python train.py --arch="unet" --model="image diffusion model" --dataset="stained colorectal tissue patches (NCT-CRC-HE-100K)" --train_examples=90422 --image_size=48 --horizontal_flip=true --conditioning="none" --objective="v" --cond_dim=128 --norm="groupnorm" --activation="mish" --weight_standardization=true --pixel_unshuffle=2 --widths=[64, 64, 128] --blocks_per_level=1 --scale_shift_norm=true --attention=false --upsampling="pixel_shuffle" --init="kaiming_normal" --residual_init="scaled_by_depth" --optimizer="soap" --beta2=0.999 --lr=0.0039 --beta1=0.95 --shampoo_beta=0.999 --eps=1e-08 --precondition_frequency=25 --max_precond_dim=1024 --merge_dims=true --one_sided=false --adamw_lr_other_params=0.00092 --grad_clip=3.0 --gradient_noise=0.1 --steps=14900 --batch_size=512 --epochs=84.4 --lr_schedule="cosine" --final_lr_fraction=0 --warmup_steps=2980 --weight_decay=0.07 --adamw_weight_decay_other_params=0.01
Rows from block 3 of a small image diffusion model, named by matrix and row number. Rows with one number belong to one channel. Each number is 128 + 32 x the weight over its row's rms, rounded and kept within 0 to 255. All counts start at 0. After the name is the row's rms in percent of the matrix's.
After each channel's rows are labels from the 100 images, of 14848 (inputs lightly noised), where the channel reaches its highest value: "top examples" is what is common among them. Only what is clearly more common there than usual is listed. The data: stained colorectal tissue patches (NCT-CRC-HE-100K). In brackets: how many of the 100.
# convs0: first 3x3 conv (model.mid.1.convs.0.weight, 128x128x3x3, standardized in use, each kernel summed), inputs 0-63
# convs1: second 3x3 conv (model.mid.1.convs.1.weight, 128x128x3x3, standardized in use, transposed, each kernel summed), outputs 0-63

convs0.120 101 [183 143 161 115 125  80 132 137 120 142 136 124 154  63 151 126 137  93 104  92 148 127 154 117 146 110  82 170  89 152 140 137 120 146 132 101 113 167 100  92  92 182 102  85 153 126 137 122 103 140  87 103 168  74  95  94 125 143  83  76 139  86 107 128]
convs1.120 101 [106 114 134 116  88  87 145 156 137 134 155 160  99 133 115 107 112 129 115 123 140 153  91  46 104 109  98 123 158 105 176  97  52 153 135 145 135  85 144 144 176 113 106 133 129  62 144  66 136  96  42 116 123 138  90 116 100 134 106  99 124 127 107 155]
top examples: tissue: tumour epithelium (38)

convs0.12 102 [126 171 197  66 143 137 119 140 163 185 162 118 120 160 192 160 125 142 192 143 184  69 147 119 157 132 103 156 137 133 201 142 114  70 177  65  91 131 112 175 145 124 118 166 125  80 162 143 129 154 114 169 162 102 151  86 149 171 148 155 111 102  90  65]
convs1.12 098 [117 181 176 114 156 149  92  96 140 102 172 210  78 104 123 169  86 212  76 162 151 181 145 155  79 122 152 120 153 195 151 116 132 143 144 129 104 203 112  99 123  79 174 104 158 150 130 142 161  96 170 165 133 131 118 162 176 178 123 167 116  72 184 183]
top examples: tissue: tumour epithelium (42)

convs0.125 099 [145 171 169 112  79  90  96  74  72 169 125 124 130 129 169 107 168 105 138 156 125 117  49 115 158 138 172 130 165 110 118 109 183 112 179 177 135 120 101 137 115  72 177 167 107 125 177 183 135 136 111 136 126 130 175 111 130 119 162 112 102 135 104 206]
convs1.125 109 [ 92 114  82  55 132 125 103 146 137 198  85 163 114 105 196 110 118 109 173 115 168 140 118 131 154  97 129  89 128 170 109  97 135 110 150 114 160  86 153 142 122 147 119 126  37 172  77 117 126 145 147 158 105 146 201 189  83 100 160 100 119  93 182  91]
top examples: tissue: lymphocytes (65)

convs0.1 099 [ 96 104 103  51 137 119 135  92 150  84 139 170 127 137 141 174 125 114 141  45 149 155  94 151 105  69 168  90 155 145 115  70 137 150 152 119  55 114  84 182 127  91 128  76 159  64 114  55 122 160 152 144 132 120 136 127 157  82  96  80 144 159 204  93]
convs1.1 100 [123 116  93 152 142 140 109 114 135 103 175 137 108 145 121 153 120 152 141 174 113  90 149 114 109 161 222 147 170 182 127 144 145  87 198 134  87 157 141 147 155 116  99 159 135 221 128  90  95 118 112 147 152 176 131 115 137 105 159 169 156 132 130 152]
top examples: tissue: tumour epithelium (41); tissue: normal colon mucosa (34)

convs0.60 095 [154  93 149 146 125  92 112 157 109 143 125 112 106  75 144 152 119 118 179 134 182 134  93  89 134 147 202 169 158 119  31 117 182 165 123  77 132 100 142 128 140  90  54  93 113 136 131 111 135 145 159 140  88  71 114 121  98 159  72 135  68 109  92  98]
convs1.60 090 [122 184 139 102 186  98 146 126  96 153 110 141 156 157 147 130  90 130 102  98 154 176 148 108  76  97 194 130 103 133  76 102  88 122 117  98 159 188  99 103 121  90 137  75 121 128 175  97 133 177 113 119 152 162 118 163 129 140 112 147 113 188 130 124]
top examples: tissue: tumour epithelium (39); tissue: lymphocytes (38)

convs0.43 102 [181 153  60 155 161 146 144 138 112 146 114 124  94 117 137 147 113 183 187 120 103 153  93 144 147 126 107 128 162  95  70 130 118 128  86 145 132 143 123 149 109 128  88 112 115  91 148 193  78  90 108 143 138  64  89 104 132 105 150 159  61 146 135 148]
convs1.43 109 [ 97 133  82 111 126 194 121 121 130 103 105 138 162 144  54 143 143  85 174  96  95 130 166 142  96 147 111 150  70  84 167 115 112  80 142  91 175 115 101 144 166 116 106 147 126  85 136 118  46 165 129 112 110 118 128 128 144  42 160 106 145 214  91 160]
top examples: tissue: tumour epithelium (39); tissue: smooth muscle (33)

convs0.126 093 [164 115 105 131 188 155 151 178 131  81 113  90 140 146 108 133 165 142 156 127 176 211 127 154 165 137 169  75 144 106  67 125  95 140 133 126 161 111  61 137 107 147  65 125 158 125 226 111 132 117 102  88  99  77 121 169 136 122 115 155 101 156 129  93]
convs1.126 094 [ 82 107 159 133 175  58  91 172  77 127 111 126 143 102 133 131 214 121  97 112  63 101 110 141  93 116  99 114  97 113  78 141 198  93 104  91 131 128 149 160 149 138 142 176 101 134 170 101 149 135 110 146 131 145 145  85 106 138 159 208  97 113 139 174]
top examples: tissue: tumour epithelium (52)

convs0.101 098 [140  94  55 103 147 122  98 139  75 170 120 103 137 123 102 124 117 164 161 117 142 138 134  65 165 111 118 126 123 108 107  75  92 126 122 203  87 118 147 110 164  71 116 106 104 107 141 172 132 136  88 161  85 141  81 153 181 143 163 135 162 178  88  95]
convs1.101 100 [137  89 142 113 164 146 112  67 174 137 123 122  80 157 138 136 174 153 143  77 125 134 121  91 107 143  86 139  54 155 150  99 101 151  88 113 117 132 143  82 116  91 194 182 139 112 152 117 135 108 146 164 138 158 114 177 111  95 157  95 108 126 157 151]
top examples: tissue: lymphocytes (28)

convs0.114 107 [110 155 147  76 175  94 135 133  97 142 154 140 166 147 129 145  90 103 171  50 145 128 119 143 181 122  75 142 141  90 156 152 117 144 119 133 129 111  88 172 155  83 174 125 100 121 166 142 155  95 179 154 106 141  91  83 137  82 133  84 141 117 132 142]
convs1.114 112 [118 130 155 140 153 114  69 130 123 145 131 149  68 157  97 140 118 140 166 160 125 144 136 114 153 157 108 151 200 140 161 161 118 123  99 168 131  95 171 124 154 127 127  49 128 180 154 163  68  84  95 120 103 121 120 159 165 123 110  15 119 160 144 144]
top examples: tissue: tumour epithelium (41)