A small image diffusion model, trained from scratch.
Training: soap at rate 0.0039, 14900 steps.
Rows from block 2 of a small image diffusion model, named by matrix and row number. Rows with one number belong to one channel. Each number is 50 + 15 x the weight over its row's rms, rounded and kept within 0 to 99. All counts start at 0.
After each channel's rows are labels from the 100 images, of 14848 (inputs lightly noised), where the channel reaches its highest value: "strongest on" is what is common among them. Only what is clearly more common there than usual is listed. The data: stained colorectal tissue patches (NCT-CRC-HE-100K). In brackets: how many of the 100, against the usual share in percent.
# convs0: first 3x3 conv (model.mid.0.convs.0.weight, 128x128x3x3, standardized in use, each kernel summed), inputs 0-127
# convs1: second 3x3 conv (model.mid.0.convs.1.weight, 128x128x3x3, standardized in use, transposed, each kernel summed), outputs 0-127

convs0.109:43 68 55 42 80 32 73 36 69 63 21 55 50 39 48 42 37 59 52 42 83 41 52 64 54 59 48 35 48 40 43 40 52 36 35 53 48 74 65 42 51 38 54 64 52 41 51 49 26 35 56 51 30 60 56 66 61 21 70 30 41 31 34 61 51 35 39 38 56 66 34 54 42 44 41 24 59 45 42 27 49 78 63 41 43 36 45 63 51 58 48 17 80 60 52 63 56 39 36 83 77 47 55 47 54 49 50 27 19 37 36 78 48 51 44 22 44 44 66 74 59 28 55 62 49 23 80 84
convs1.109:79 56 64 60 62 50 57 50 60 52 52 39 36 57 38 58 53 33 70 53 37 67 45 72 56 53 54 38 43 53 42 32 54 52 52 28 54 57 47 56 39 26 35 38 54 51 48 48 76 38 41 58 46 73 73 34 62 38 35 54 53 62 53 60 30 53 64 38 56 28 48 61 16 49 48 27 64 59 64 19 87 36 51 66 53 38 37 47 64 53 57 47 34 71 42 42 68 44 53 34 22 64 11 32 53 27 42 59 59 06 75 61 25 49 44 70 72 31 46 46 44 84 23 66 63 73 47 49
strongest on: tissue: tumour epithelium (35 vs 15.1)

convs0.114:55 51 47 56 66 51 58 62 46 71 45 45 56 47 41 99 52 31 64 62 09 37 43 49 61 55 67 63 53 59 41 48 25 47 52 28 48 40 67 68 32 52 47 44 51 49 52 39 35 34 69 61 49 20 48 59 76 47 56 37 53 61 72 73 69 59 58 53 37 68 37 66 54 34 54 47 40 42 61 39 39 46 16 36 49 70 40 31 44 27 49 48 07 39 76 42 51 50 39 48 41 43 48 63 35 22 62 55 71 50 58 81 74 42 66 80 45 43 45 35 61 71 70 33 33 30 34 65
convs1.114:38 57 23 52 46 76 42 60 40 59 50 48 13 46 20 34 64 58 52 65 54 44 57 43 41 49 54 24 35 65 19 66 73 57 70 40 25 65 52 28 55 78 51 51 32 38 58 67 39 50 57 49 38 63 65 48 79 45 68 53 36 64 54 56 38 42 81 31 51 39 62 31 56 41 32 30 43 57 67 55 60 56 61 76 70 48 50 51 73 45 44 54 61 69 41 72 50 49 62 44 38 69 58 30 12 35 34 64 34 51 36 48 39 46 62 69 79 21 75 48 50 50 71 32 68 65 49 66
strongest on: tissue: tumour epithelium (43 vs 15.1)

convs0.99:51 59 68 44 74 47 29 67 39 22 41 61 44 56 35 67 22 55 34 27 42 66 63 39 59 60 61 65 57 53 67 74 63 54 68 45 26 58 32 57 41 59 43 47 42 44 42 40 53 79 42 31 64 61 46 52 47 37 51 71 28 41 63 61 44 42 74 25 39 28 51 50 63 17 56 27 40 62 52 63 73 51 35 49 65 54 52 44 50 46 55 36 63 78 17 21 77 53 52 49 30 46 30 76 34 36 46 33 50 51 66 64 48 90 78 57 54 50 57 70 34 54 51 62 17 61 47 38
convs1.99:46 27 27 26 25 52 31 53 52 36 24 55 63 64 77 67 62 48 51 90 67 30 55 49 59 60 68 59 52 33 73 57 39 14 67 39 66 63 67 51 53 61 44 44 44 35 78 15 66 30 48 33 75 42 36 25 55 70 52 31 67 54 44 44 52 62 65 27 56 56 59 41 51 40 31 38 50 51 55 32 60 48 35 51 41 38 41 51 49 62 18 45 66 59 55 27 47 46 42 61 63 72 70 47 57 53 64 28 64 40 37 52 17 50 39 67 38 78 55 41 49 31 69 62 52 37 68 33
strongest on: tissue: lymphocytes (35 vs 11.1)

convs0.75:32 46 52 75 44 63 55 39 57 58 20 49 58 32 51 32 59 44 71 41 44 84 69 32 53 84 35 88 48 70 48 63 48 48 68 46 59 71 39 54 72 53 36 41 61 33 59 66 49 39 37 31 54 47 33 67 40 50 62 75 35 36 51 34 37 29 41 74 63 55 48 29 46 73 26 42 61 60 31 57 45 47 64 31 73 56 70 22 57 42 66 67 64 78 53 90 40 46 38 45 74 42 29 49 56 54 57 70 61 57 81 46 27 50 39 45 44 61 46 38 23 59 69 54 49 42 41 51
convs1.75:34 44 39 55 14 61 74 73 65 35 57 49 25 47 61 59 59 44 68 42 56 54 52 63 72 30 60 51 58 23 54 34 51 54 75 70 56 42 72 46 66 40 67 65 57 31 51 45 39 46 26 69 62 30 64 51 52 62 50 25 68 67 44 53 37 61 53 46 32 30 57 61 36 67 55 31 40 70 65 62 25 41 80 55 19 61 35 50 26 75 56 66 54 64 25 47 23 37 19 40 55 58 50 69 48 64 67 57 35 50 58 59 38 42 63 46 62 40 85 24 52 57 20 48 51 66 52 35
strongest on: tissue: lymphocytes (57 vs 11.1)

convs0.87:21 65 42 53 34 30 64 50 69 59 41 42 20 45 43 74 75 42 63 53 38 53 71 78 37 56 49 66 43 63 41 50 46 39 60 28 76 27 51 30 32 64 60 65 59 44 34 21 50 35 44 60 47 66 45 30 41 35 48 58 72 68 31 67 54 25 60 64 47 34 48 34 41 77 37 82 78 67 25 72 26 65 55 48 55 66 51 54 74 47 46 51 50 46 49 47 62 43 28 69 44 34 47 69 68 56 08 41 53 51 61 37 48 63 36 67 51 43 55 48 59 23 71 74 44 36 51 39
convs1.87:49 30 22 69 20 41 48 63 75 47 31 53 68 49 47 30 47 47 75 32 69 57 08 63 15 35 51 50 53 49 44 55 66 63 62 37 64 41 59 65 45 87 62 43 62 48 73 67 45 41 60 66 27 52 50 65 64 39 49 35 51 69 43 48 47 56 65 32 58 57 36 67 43 87 25 28 15 37 59 53 45 69 45 67 37 51 35 54 45 39 50 36 35 50 42 40 62 50 61 44 34 71 42 41 66 51 51 54 29 37 65 33 53 41 69 54 51 26 56 48 71 16 58 42 45 30 76 46
strongest on: tissue: tumour epithelium (33 vs 15.1)

convs0.88:39 65 67 30 40 68 23 55 52 49 39 40 36 38 39 73 62 45 45 37 66 56 51 71 65 54 69 67 44 36 42 15 50 53 67 31 55 81 39 56 18 46 61 51 41 43 50 42 24 47 20 61 62 84 78 22 36 81 78 58 35 39 40 30 69 40 27 40 34 73 51 29 65 44 35 57 64 56 48 48 62 64 45 37 55 47 47 40 55 47 39 27 57 25 72 35 30 76 69 53 60 42 59 68 37 51 47 54 63 37 60 63 72 85 52 45 38 61 47 60 51 56 58 37 62 54 53 49
convs1.88:36 59 45 42 53 21 49 64 50 53 41 95 65 53 31 59 43 76 43 52 71 46 52 38 78 51 52 62 38 62 36 57 57 28 58 59 49 62 55 47 16 44 28 28 58 77 79 45 76 37 47 57 59 27 35 71 58 58 36 49 56 31 49 47 22 33 40 55 38 38 34 73 36 55 45 38 59 68 40 62 78 66 46 72 61 41 60 68 19 53 60 29 47 59 33 71 75 54 46 34 31 51 79 45 31 19 52 57 44 42 35 58 38 26 43 74 52 57 59 61 62 58 61 46 63 45 55 34
strongest on: tissue: mucus (27 vs 9)

convs0.39:38 55 50 53 37 48 67 51 55 34 45 67 42 61 33 50 54 59 31 46 57 40 31 61 70 45 06 71 63 29 51 40 51 52 48 77 52 25 27 47 64 30 70 42 30 33 49 70 70 82 52 64 53 44 21 42 54 65 57 66 69 54 41 67 50 59 49 46 48 39 71 58 59 62 62 64 32 68 46 48 62 72 48 29 28 47 63 46 86 50 27 42 60 38 49 50 55 52 53 51 55 26 60 53 43 62 22 41 41 36 29 79 61 66 77 33 61 56 37 21 77 66 73 54 29 64 75 53
convs1.39:57 96 44 61 22 27 39 60 30 64 40 63 51 32 43 11 79 49 37 77 48 44 51 18 43 29 27 43 43 64 62 61 38 69 60 59 52 49 45 60 34 58 37 57 43 59 54 64 59 47 52 53 29 48 23 61 61 41 56 22 49 46 44 67 32 61 54 75 36 81 16 40 76 47 44 54 61 38 31 42 36 45 79 56 33 62 43 25 61 63 30 65 44 62 35 41 56 58 62 45 73 55 67 71 51 45 50 62 45 41 61 35 48 66 30 61 57 55 59 34 36 61 35 67 49 51 61 64
strongest on: tissue: tumour epithelium (36 vs 15.1)

convs0.13:60 35 52 25 85 74 64 46 60 48 66 32 57 52 73 44 35 57 27 47 52 56 42 65 32 81 38 99 51 32 66 57 54 69 62 60 24 47 66 51 66 57 50 25 68 37 71 61 41 37 39 54 45 68 30 66 46 44 70 43 44 42 62 63 60 24 39 52 43 53 37 64 36 59 42 72 47 60 54 41 46 50 46 54 68 34 39 67 44 52 27 29 56 56 15 46 50 48 62 37 45 70 61 34 42 51 48 73 39 53 82 48 71 32 38 74 43 43 44 68 66 55 53 80 42 51 31 43
convs1.13:66 69 37 70 68 31 62 39 38 54 60 55 47 43 50 61 22 52 52 61 53 30 64 21 49 62 53 66 46 93 42 33 65 42 66 28 63 66 54 48 67 43 47 49 43 41 35 58 60 32 58 62 76 40 53 58 70 22 37 52 40 27 74 70 50 69 54 73 27 51 61 53 65 50 75 65 23 78 46 56 58 39 54 35 43 22 64 26 47 37 29 60 64 44 35 37 61 34 21 49 50 57 32 44 45 38 33 43 59 40 38 69 53 36 27 66 51 56 22 48 35 53 57 71 71 58 84 44
strongest on: tissue: lymphocytes (34 vs 11.1)

convs0.81:37 45 51 37 50 49 50 43 60 69 41 65 30 27 40 31 59 65 38 45 27 43 39 30 59 45 82 60 62 45 58 67 73 55 44 42 61 48 36 58 46 46 18 62 36 36 61 37 49 47 40 70 64 35 56 35 69 31 43 74 37 66 16 78 53 65 60 64 81 65 42 58 53 42 58 32 44 38 49 57 13 46 74 30 63 48 52 45 83 38 58 70 16 35 59 65 41 52 69 43 48 73 42 69 53 52 36 76 73 53 42 30 79 40 46 53 49 49 28 41 41 57 41 62 49 27 26 33
convs1.81:51 45 58 51 31 20 47 44 67 46 46 50 67 73 80 68 69 57 46 39 49 57 68 70 40 71 76 66 64 62 61 65 49 51 49 45 47 39 55 34 46 73 60 33 47 35 69 40 42 38 43 61 03 65 41 46 58 53 32 41 92 16 70 56 59 42 84 51 57 62 71 42 57 47 45 53 42 64 59 28 59 47 44 34 53 82 62 52 63 51 50 34 64 51 58 37 38 74 53 67 34 57 49 37 65 38 64 56 27 50 38 66 70 71 31 59 63 31 78 57 37 40 69 55 79 47 64 38
strongest on: tissue: adipose tissue (57 vs 10.3)

convs0.58:50 67 52 32 58 34 63 53 59 42 21 67 46 41 68 59 27 69 52 52 54 37 77 48 45 34 48 46 43 48 24 43 82 25 55 45 67 49 54 78 29 66 45 60 76 39 24 49 56 66 48 47 15 58 44 35 26 39 71 30 17 54 39 63 53 59 34 57 43 46 63 62 42 60 54 61 37 32 55 49 65 44 45 52 43 19 41 39 73 63 39 63 51 53 22 42 13 55 41 34 50 18 34 41 54 53 43 21 17 72 45 64 50 71 64 51 27 54 33 51 55 61 36 43 60 28 53 39
convs1.58:54 36 31 53 36 60 69 43 35 77 71 48 54 49 54 72 31 56 20 40 27 69 45 31 88 64 52 46 62 84 69 47 58 53 65 65 61 48 27 33 46 34 61 46 57 51 31 54 73 47 35 29 38 54 36 28 52 45 32 32 53 65 29 59 53 44 54 32 51 53 54 38 36 70 57 54 62 59 56 69 47 67 24 51 85 35 55 70 46 72 30 59 32 56 53 40 46 50 54 70 26 66 67 62 24 47 23 33 39 60 78 58 60 48 57 40 80 43 58 25 34 48 39 46 43 60 73 67
strongest on: tissue: tumour epithelium (33 vs 15.1)

convs0.90:40 61 49 29 46 81 62 32 71 55 48 50 66 49 57 67 60 71 45 29 55 53 39 63 29 51 80 43 31 55 43 50 52 41 87 76 72 39 42 54 42 53 22 49 28 27 43 73 35 41 52 53 52 32 72 31 51 66 44 66 37 77 79 68 32 33 48 45 78 71 50 62 65 42 82 31 44 54 40 48 56 43 48 52 38 85 57 43 70 41 47 37 72 52 15 59 53 37 48 57 47 52 60 39 35 55 31 39 46 62 77 51 71 25 35 59 36 50 74 58 62 66 55 55 60 67 58 43
convs1.90:30 44 47 73 53 17 42 18 77 62 25 57 48 47 58 63 68 56 32 32 69 46 36 65 40 54 40 70 32 35 52 48 44 52 53 47 39 67 38 67 32 57 64 46 71 59 32 48 50 30 55 52 37 54 41 41 57 61 22 35 45 45 21 71 41 48 00 80 60 55 52 44 60 57 62 49 73 51 40 43 31 59 45 32 41 51 80 73 61 32 44 71 39 49 23 56 59 67 74 51 45 44 44 52 28 33 43 34 56 67 72 61 57 45 45 48 75 30 64 36 37 23 73 54 66 46 58 63
strongest on: tissue: debris (44 vs 11)

convs0.24:35 64 71 60 46 49 35 48 57 54 65 56 59 47 42 44 62 61 48 71 39 49 47 54 72 42 66 06 36 60 29 81 71 32 58 53 43 55 47 63 43 58 50 39 66 40 52 37 80 53 22 62 58 34 58 52 44 39 46 54 74 48 26 36 65 57 68 29 60 63 26 70 70 35 60 63 41 60 36 23 69 68 56 28 54 80 46 37 37 76 69 32 49 55 24 39 71 54 56 82 44 46 38 35 39 42 70 41 39 65 09 70 43 50 53 38 53 28 31 66 68 55 55 50 62 57 46 68
convs1.24:82 37 58 67 67 39 34 67 71 54 71 78 30 54 49 37 67 75 46 50 39 73 31 33 56 44 66 42 59 36 44 58 45 44 56 35 56 28 36 63 32 69 63 47 47 66 51 51 40 52 76 36 30 33 29 32 63 53 47 45 54 46 40 65 43 43 55 66 57 31 42 26 48 42 45 33 44 66 54 49 59 39 77 60 54 74 87 61 65 67 54 50 29 50 51 77 44 63 65 54 33 99 53 68 62 73 30 69 79 44 50 39 41 38 52 58 44 78 36 50 47 53 34 66 52 35 44 76
strongest on: tissue: tumour epithelium (49 vs 15.1)

convs0.76:53 39 49 47 55 31 41 62 20 60 77 38 57 36 35 54 51 21 51 59 27 42 29 48 51 42 50 33 40 45 38 64 56 53 35 56 42 73 50 56 63 26 61 70 70 73 41 52 43 64 69 51 28 86 64 55 59 56 46 62 54 30 41 51 70 44 34 58 40 39 67 58 57 26 50 69 39 20 39 38 46 40 38 35 36 51 29 59 59 34 46 65 34 48 59 57 68 62 62 86 40 73 68 67 70 65 28 52 23 67 41 25 41 38 66 41 31 32 28 69 47 32 73 64 54 61 85 65
convs1.76:72 26 39 39 46 34 54 33 54 58 20 56 60 44 40 58 37 60 54 69 80 34 52 64 49 75 41 34 65 40 21 54 51 64 48 37 63 33 20 71 48 55 56 66 66 32 59 36 47 33 56 36 66 61 45 38 66 60 66 64 59 48 47 33 52 38 76 58 39 73 27 54 43 37 68 58 77 64 70 51 69 70 51 49 59 55 46 44 23 32 76 54 79 29 42 59 29 47 42 60 18 45 54 43 73 54 73 47 51 73 50 47 46 60 65 53 40 28 51 85 69 18 65 56 49 49 31 63
strongest on: tissue: adipose tissue (32 vs 10.3)

convs0.71:46 58 48 81 46 48 55 47 53 45 30 54 65 60 26 50 47 55 66 41 34 47 62 59 64 96 48 53 82 49 72 36 43 42 58 34 43 75 42 38 28 58 57 33 66 91 52 49 43 57 34 26 64 54 62 74 61 36 61 59 73 75 56 34 47 42 58 43 55 40 50 44 36 58 64 40 38 49 52 47 64 55 65 47 42 65 44 41 35 15 55 40 53 73 38 46 78 72 68 32 81 60 43 39 54 26 37 54 58 74 10 58 53 21 60 45 64 17 58 38 70 58 46 44 47 57 54 56
convs1.71:37 34 45 72 45 38 33 51 40 66 27 54 35 52 64 37 37 57 70 54 79 42 34 47 62 56 46 49 42 72 27 77 73 71 30 56 63 42 32 50 39 63 46 24 81 67 51 81 53 49 51 43 41 41 70 63 51 30 17 58 61 60 54 34 47 34 47 79 51 60 70 39 76 60 70 68 76 44 72 49 38 55 49 80 44 50 38 53 59 53 25 66 52 50 47 48 14 15 41 43 55 39 51 51 65 61 46 62 73 32 48 38 74 39 60 40 47 74 29 43 77 35 54 52 47 52 56 59
strongest on: tissue: lymphocytes (44 vs 11.1)

convs0.104:74 40 67 60 59 56 77 49 19 48 27 37 43 80 45 79 76 60 40 37 52 52 56 59 56 39 42 46 42 49 45 29 49 67 57 64 24 54 37 49 42 76 21 47 33 76 58 41 50 44 46 52 58 56 43 48 72 64 47 47 28 63 52 26 39 66 29 58 52 83 59 77 53 39 41 27 31 54 40 53 30 59 51 51 53 60 28 40 27 46 52 42 19 42 53 58 40 50 37 51 56 24 45 45 26 68 69 72 30 32 96 66 34 61 67 41 45 27 57 53 57 40 59 46 64 31 34 54
convs1.104:43 61 57 29 53 53 31 60 33 54 61 33 45 45 66 28 49 60 65 72 50 38 70 61 56 41 45 35 45 65 47 63 46 57 74 64 70 41 31 48 35 72 55 17 23 46 15 25 32 61 28 44 49 50 50 48 50 31 51 59 42 51 17 34 45 50 77 26 31 56 70 79 39 35 32 66 13 52 55 54 64 27 53 35 30 18 48 41 48 46 62 46 77 46 46 44 65 54 44 40 36 39 66 29 59 20 45 54 23 57 60 79 28 41 54 62 55 55 42 43 41 40 48 26 43 57 57 65
strongest on: tissue: adipose tissue (46 vs 10.3)

convs0.118:43 85 28 54 47 66 47 46 33 30 45 60 38 85 65 53 57 76 49 46 42 66 36 71 37 71 61 67 26 31 74 44 62 42 28 56 66 50 65 50 59 58 61 37 41 23 55 63 48 62 56 02 58 62 43 71 47 38 34 48 55 51 41 26 42 63 26 38 45 22 23 58 31 28 48 23 34 71 59 58 83 49 61 51 68 50 58 75 40 53 51 50 59 54 35 67 60 45 67 39 48 28 46 54 29 61 60 45 55 39 70 38 64 30 67 60 71 62 30 52 68 55 64 56 54 50 64 42
convs1.118:85 50 54 41 24 59 46 62 65 50 52 35 52 20 48 14 34 76 51 40 56 47 54 71 52 67 54 40 39 39 29 36 61 71 65 51 55 54 87 47 45 55 77 82 45 47 53 54 52 54 51 43 52 33 52 69 32 47 64 46 37 52 32 48 42 30 42 26 59 56 57 52 55 48 51 60 52 49 32 63 69 42 59 59 49 34 37 65 00 37 64 65 76 51 28 55 56 32 38 45 25 65 69 40 51 34 81 44 36 62 61 63 46 46 45 64 37 67 66 49 65 07 55 26 43 39 45 64
strongest on: tissue: lymphocytes (57 vs 11.1)

convs0.2:62 61 85 39 55 42 42 71 44 57 35 54 40 55 79 29 34 61 57 63 59 51 71 78 48 41 68 38 68 55 47 24 57 44 72 59 30 60 44 66 58 44 59 39 55 54 48 73 42 37 66 28 72 50 36 42 38 49 71 24 63 52 28 44 29 41 86 43 50 47 60 64 61 41 41 45 43 45 50 40 58 36 71 60 55 62 65 59 41 44 40 34 22 65 33 35 28 46 59 31 54 64 09 48 64 62 52 38 70 39 49 25 61 28 52 39 48 81 49 41 46 71 43 19 83 38 42 32
convs1.2:63 24 70 52 58 46 56 64 79 42 50 57 71 42 35 44 56 57 53 58 50 58 74 46 50 45 56 48 50 40 44 31 46 52 54 50 82 38 32 25 56 36 31 35 69 45 51 53 34 58 20 71 67 47 81 44 52 63 37 54 17 44 75 65 45 52 75 55 62 29 63 44 61 06 24 47 48 60 22 52 39 66 50 56 79 46 73 55 37 45 50 63 46 49 33 31 48 34 52 32 51 53 53 37 64 31 27 25 42 63 72 54 55 06 66 48 44 50 43 44 36 80 65 67 58 42 61 35
strongest on: tissue: tumour epithelium (41 vs 15.1)

convs0.72:54 20 79 39 34 62 11 46 49 38 44 50 64 34 76 67 81 55 53 69 32 40 60 73 13 25 30 37 68 51 36 64 44 74 67 51 44 27 46 58 66 44 62 43 42 42 48 72 41 56 63 56 74 46 45 62 48 53 49 64 58 62 49 63 41 50 35 38 73 59 60 72 35 37 55 63 44 73 48 40 79 50 47 59 33 56 76 38 39 60 63 71 44 29 16 58 50 65 47 48 65 24 19 46 66 40 48 42 57 35 43 44 36 62 34 37 56 51 51 55 56 53 45 28 80 44 65 27
convs1.72:87 22 27 42 45 48 66 62 49 48 52 51 57 65 35 55 37 56 38 62 59 55 36 79 38 47 30 48 38 56 35 52 72 42 57 39 46 60 31 28 49 46 36 59 46 50 73 46 37 77 42 73 59 73 88 46 68 55 42 72 53 40 69 47 37 45 55 61 44 25 47 51 60 57 63 40 72 48 81 49 50 49 16 39 26 48 65 72 30 34 53 61 73 73 58 39 36 52 70 59 29 66 28 46 48 57 25 50 41 67 69 80 41 46 62 32 62 47 60 72 29 43 83 58 57 53 32 38
strongest on: tissue: tumour epithelium (45 vs 15.1)

convs0.78:68 56 76 24 56 39 40 27 62 65 57 39 56 37 51 71 39 67 25 65 49 47 47 51 67 34 89 26 59 67 52 58 46 61 68 47 40 33 31 44 62 42 30 48 45 85 21 31 53 60 67 78 77 47 57 13 41 46 57 40 60 58 58 54 84 61 66 65 40 44 70 47 38 40 62 29 34 55 23 46 67 67 65 55 47 53 55 51 34 62 47 58 29 34 52 35 46 57 46 31 57 39 57 55 46 37 58 68 40 69 31 56 77 57 40 62 56 52 28 53 55 26 66 16 70 50 40 55
convs1.78:50 50 37 66 36 62 47 60 61 42 23 75 43 88 26 66 70 42 61 52 29 42 23 36 36 37 50 36 53 53 37 39 57 72 41 37 56 65 50 77 44 51 20 33 62 66 57 56 51 58 65 71 88 42 67 81 45 52 60 44 64 61 25 41 48 38 43 42 51 62 68 67 78 60 71 49 32 45 46 30 38 61 48 52 56 35 74 39 44 38 54 80 29 71 28 23 65 30 55 60 51 41 49 53 63 68 47 92 61 42 55 55 63 56 27 60 55 52 61 72 51 36 61 42 63 52 53 65
strongest on: tissue: lymphocytes (61 vs 11.1)

convs0.113:49 35 65 58 46 52 54 83 56 38 49 62 47 26 58 60 59 35 54 35 76 28 44 55 42 66 14 51 37 44 53 44 42 26 83 01 41 67 50 45 64 48 57 37 46 57 50 57 57 52 65 52 45 46 54 58 44 63 41 41 57 60 59 66 83 49 53 74 62 46 49 27 29 60 26 74 39 40 50 70 39 55 40 60 09 59 66 46 56 56 51 43 64 73 55 36 40 40 48 19 51 12 83 63 62 34 55 30 20 45 30 64 56 53 59 45 57 28 47 73 53 37 50 41 45 37 52 38
convs1.113:55 48 41 49 41 55 69 45 41 65 50 49 75 42 71 38 38 53 63 33 84 48 57 56 34 50 21 54 71 45 86 43 86 48 71 49 71 54 53 69 70 30 36 66 45 42 67 45 55 43 31 64 56 74 67 40 59 73 52 51 39 39 42 67 75 41 43 54 36 22 57 28 47 52 47 24 29 57 38 53 80 46 40 43 66 33 55 86 49 34 36 64 71 53 69 47 41 35 47 47 21 20 68 67 41 45 65 68 54 41 55 35 44 59 48 68 60 46 46 69 50 27 55 31 69 35 23 46
strongest on: tissue: mucus (25 vs 9)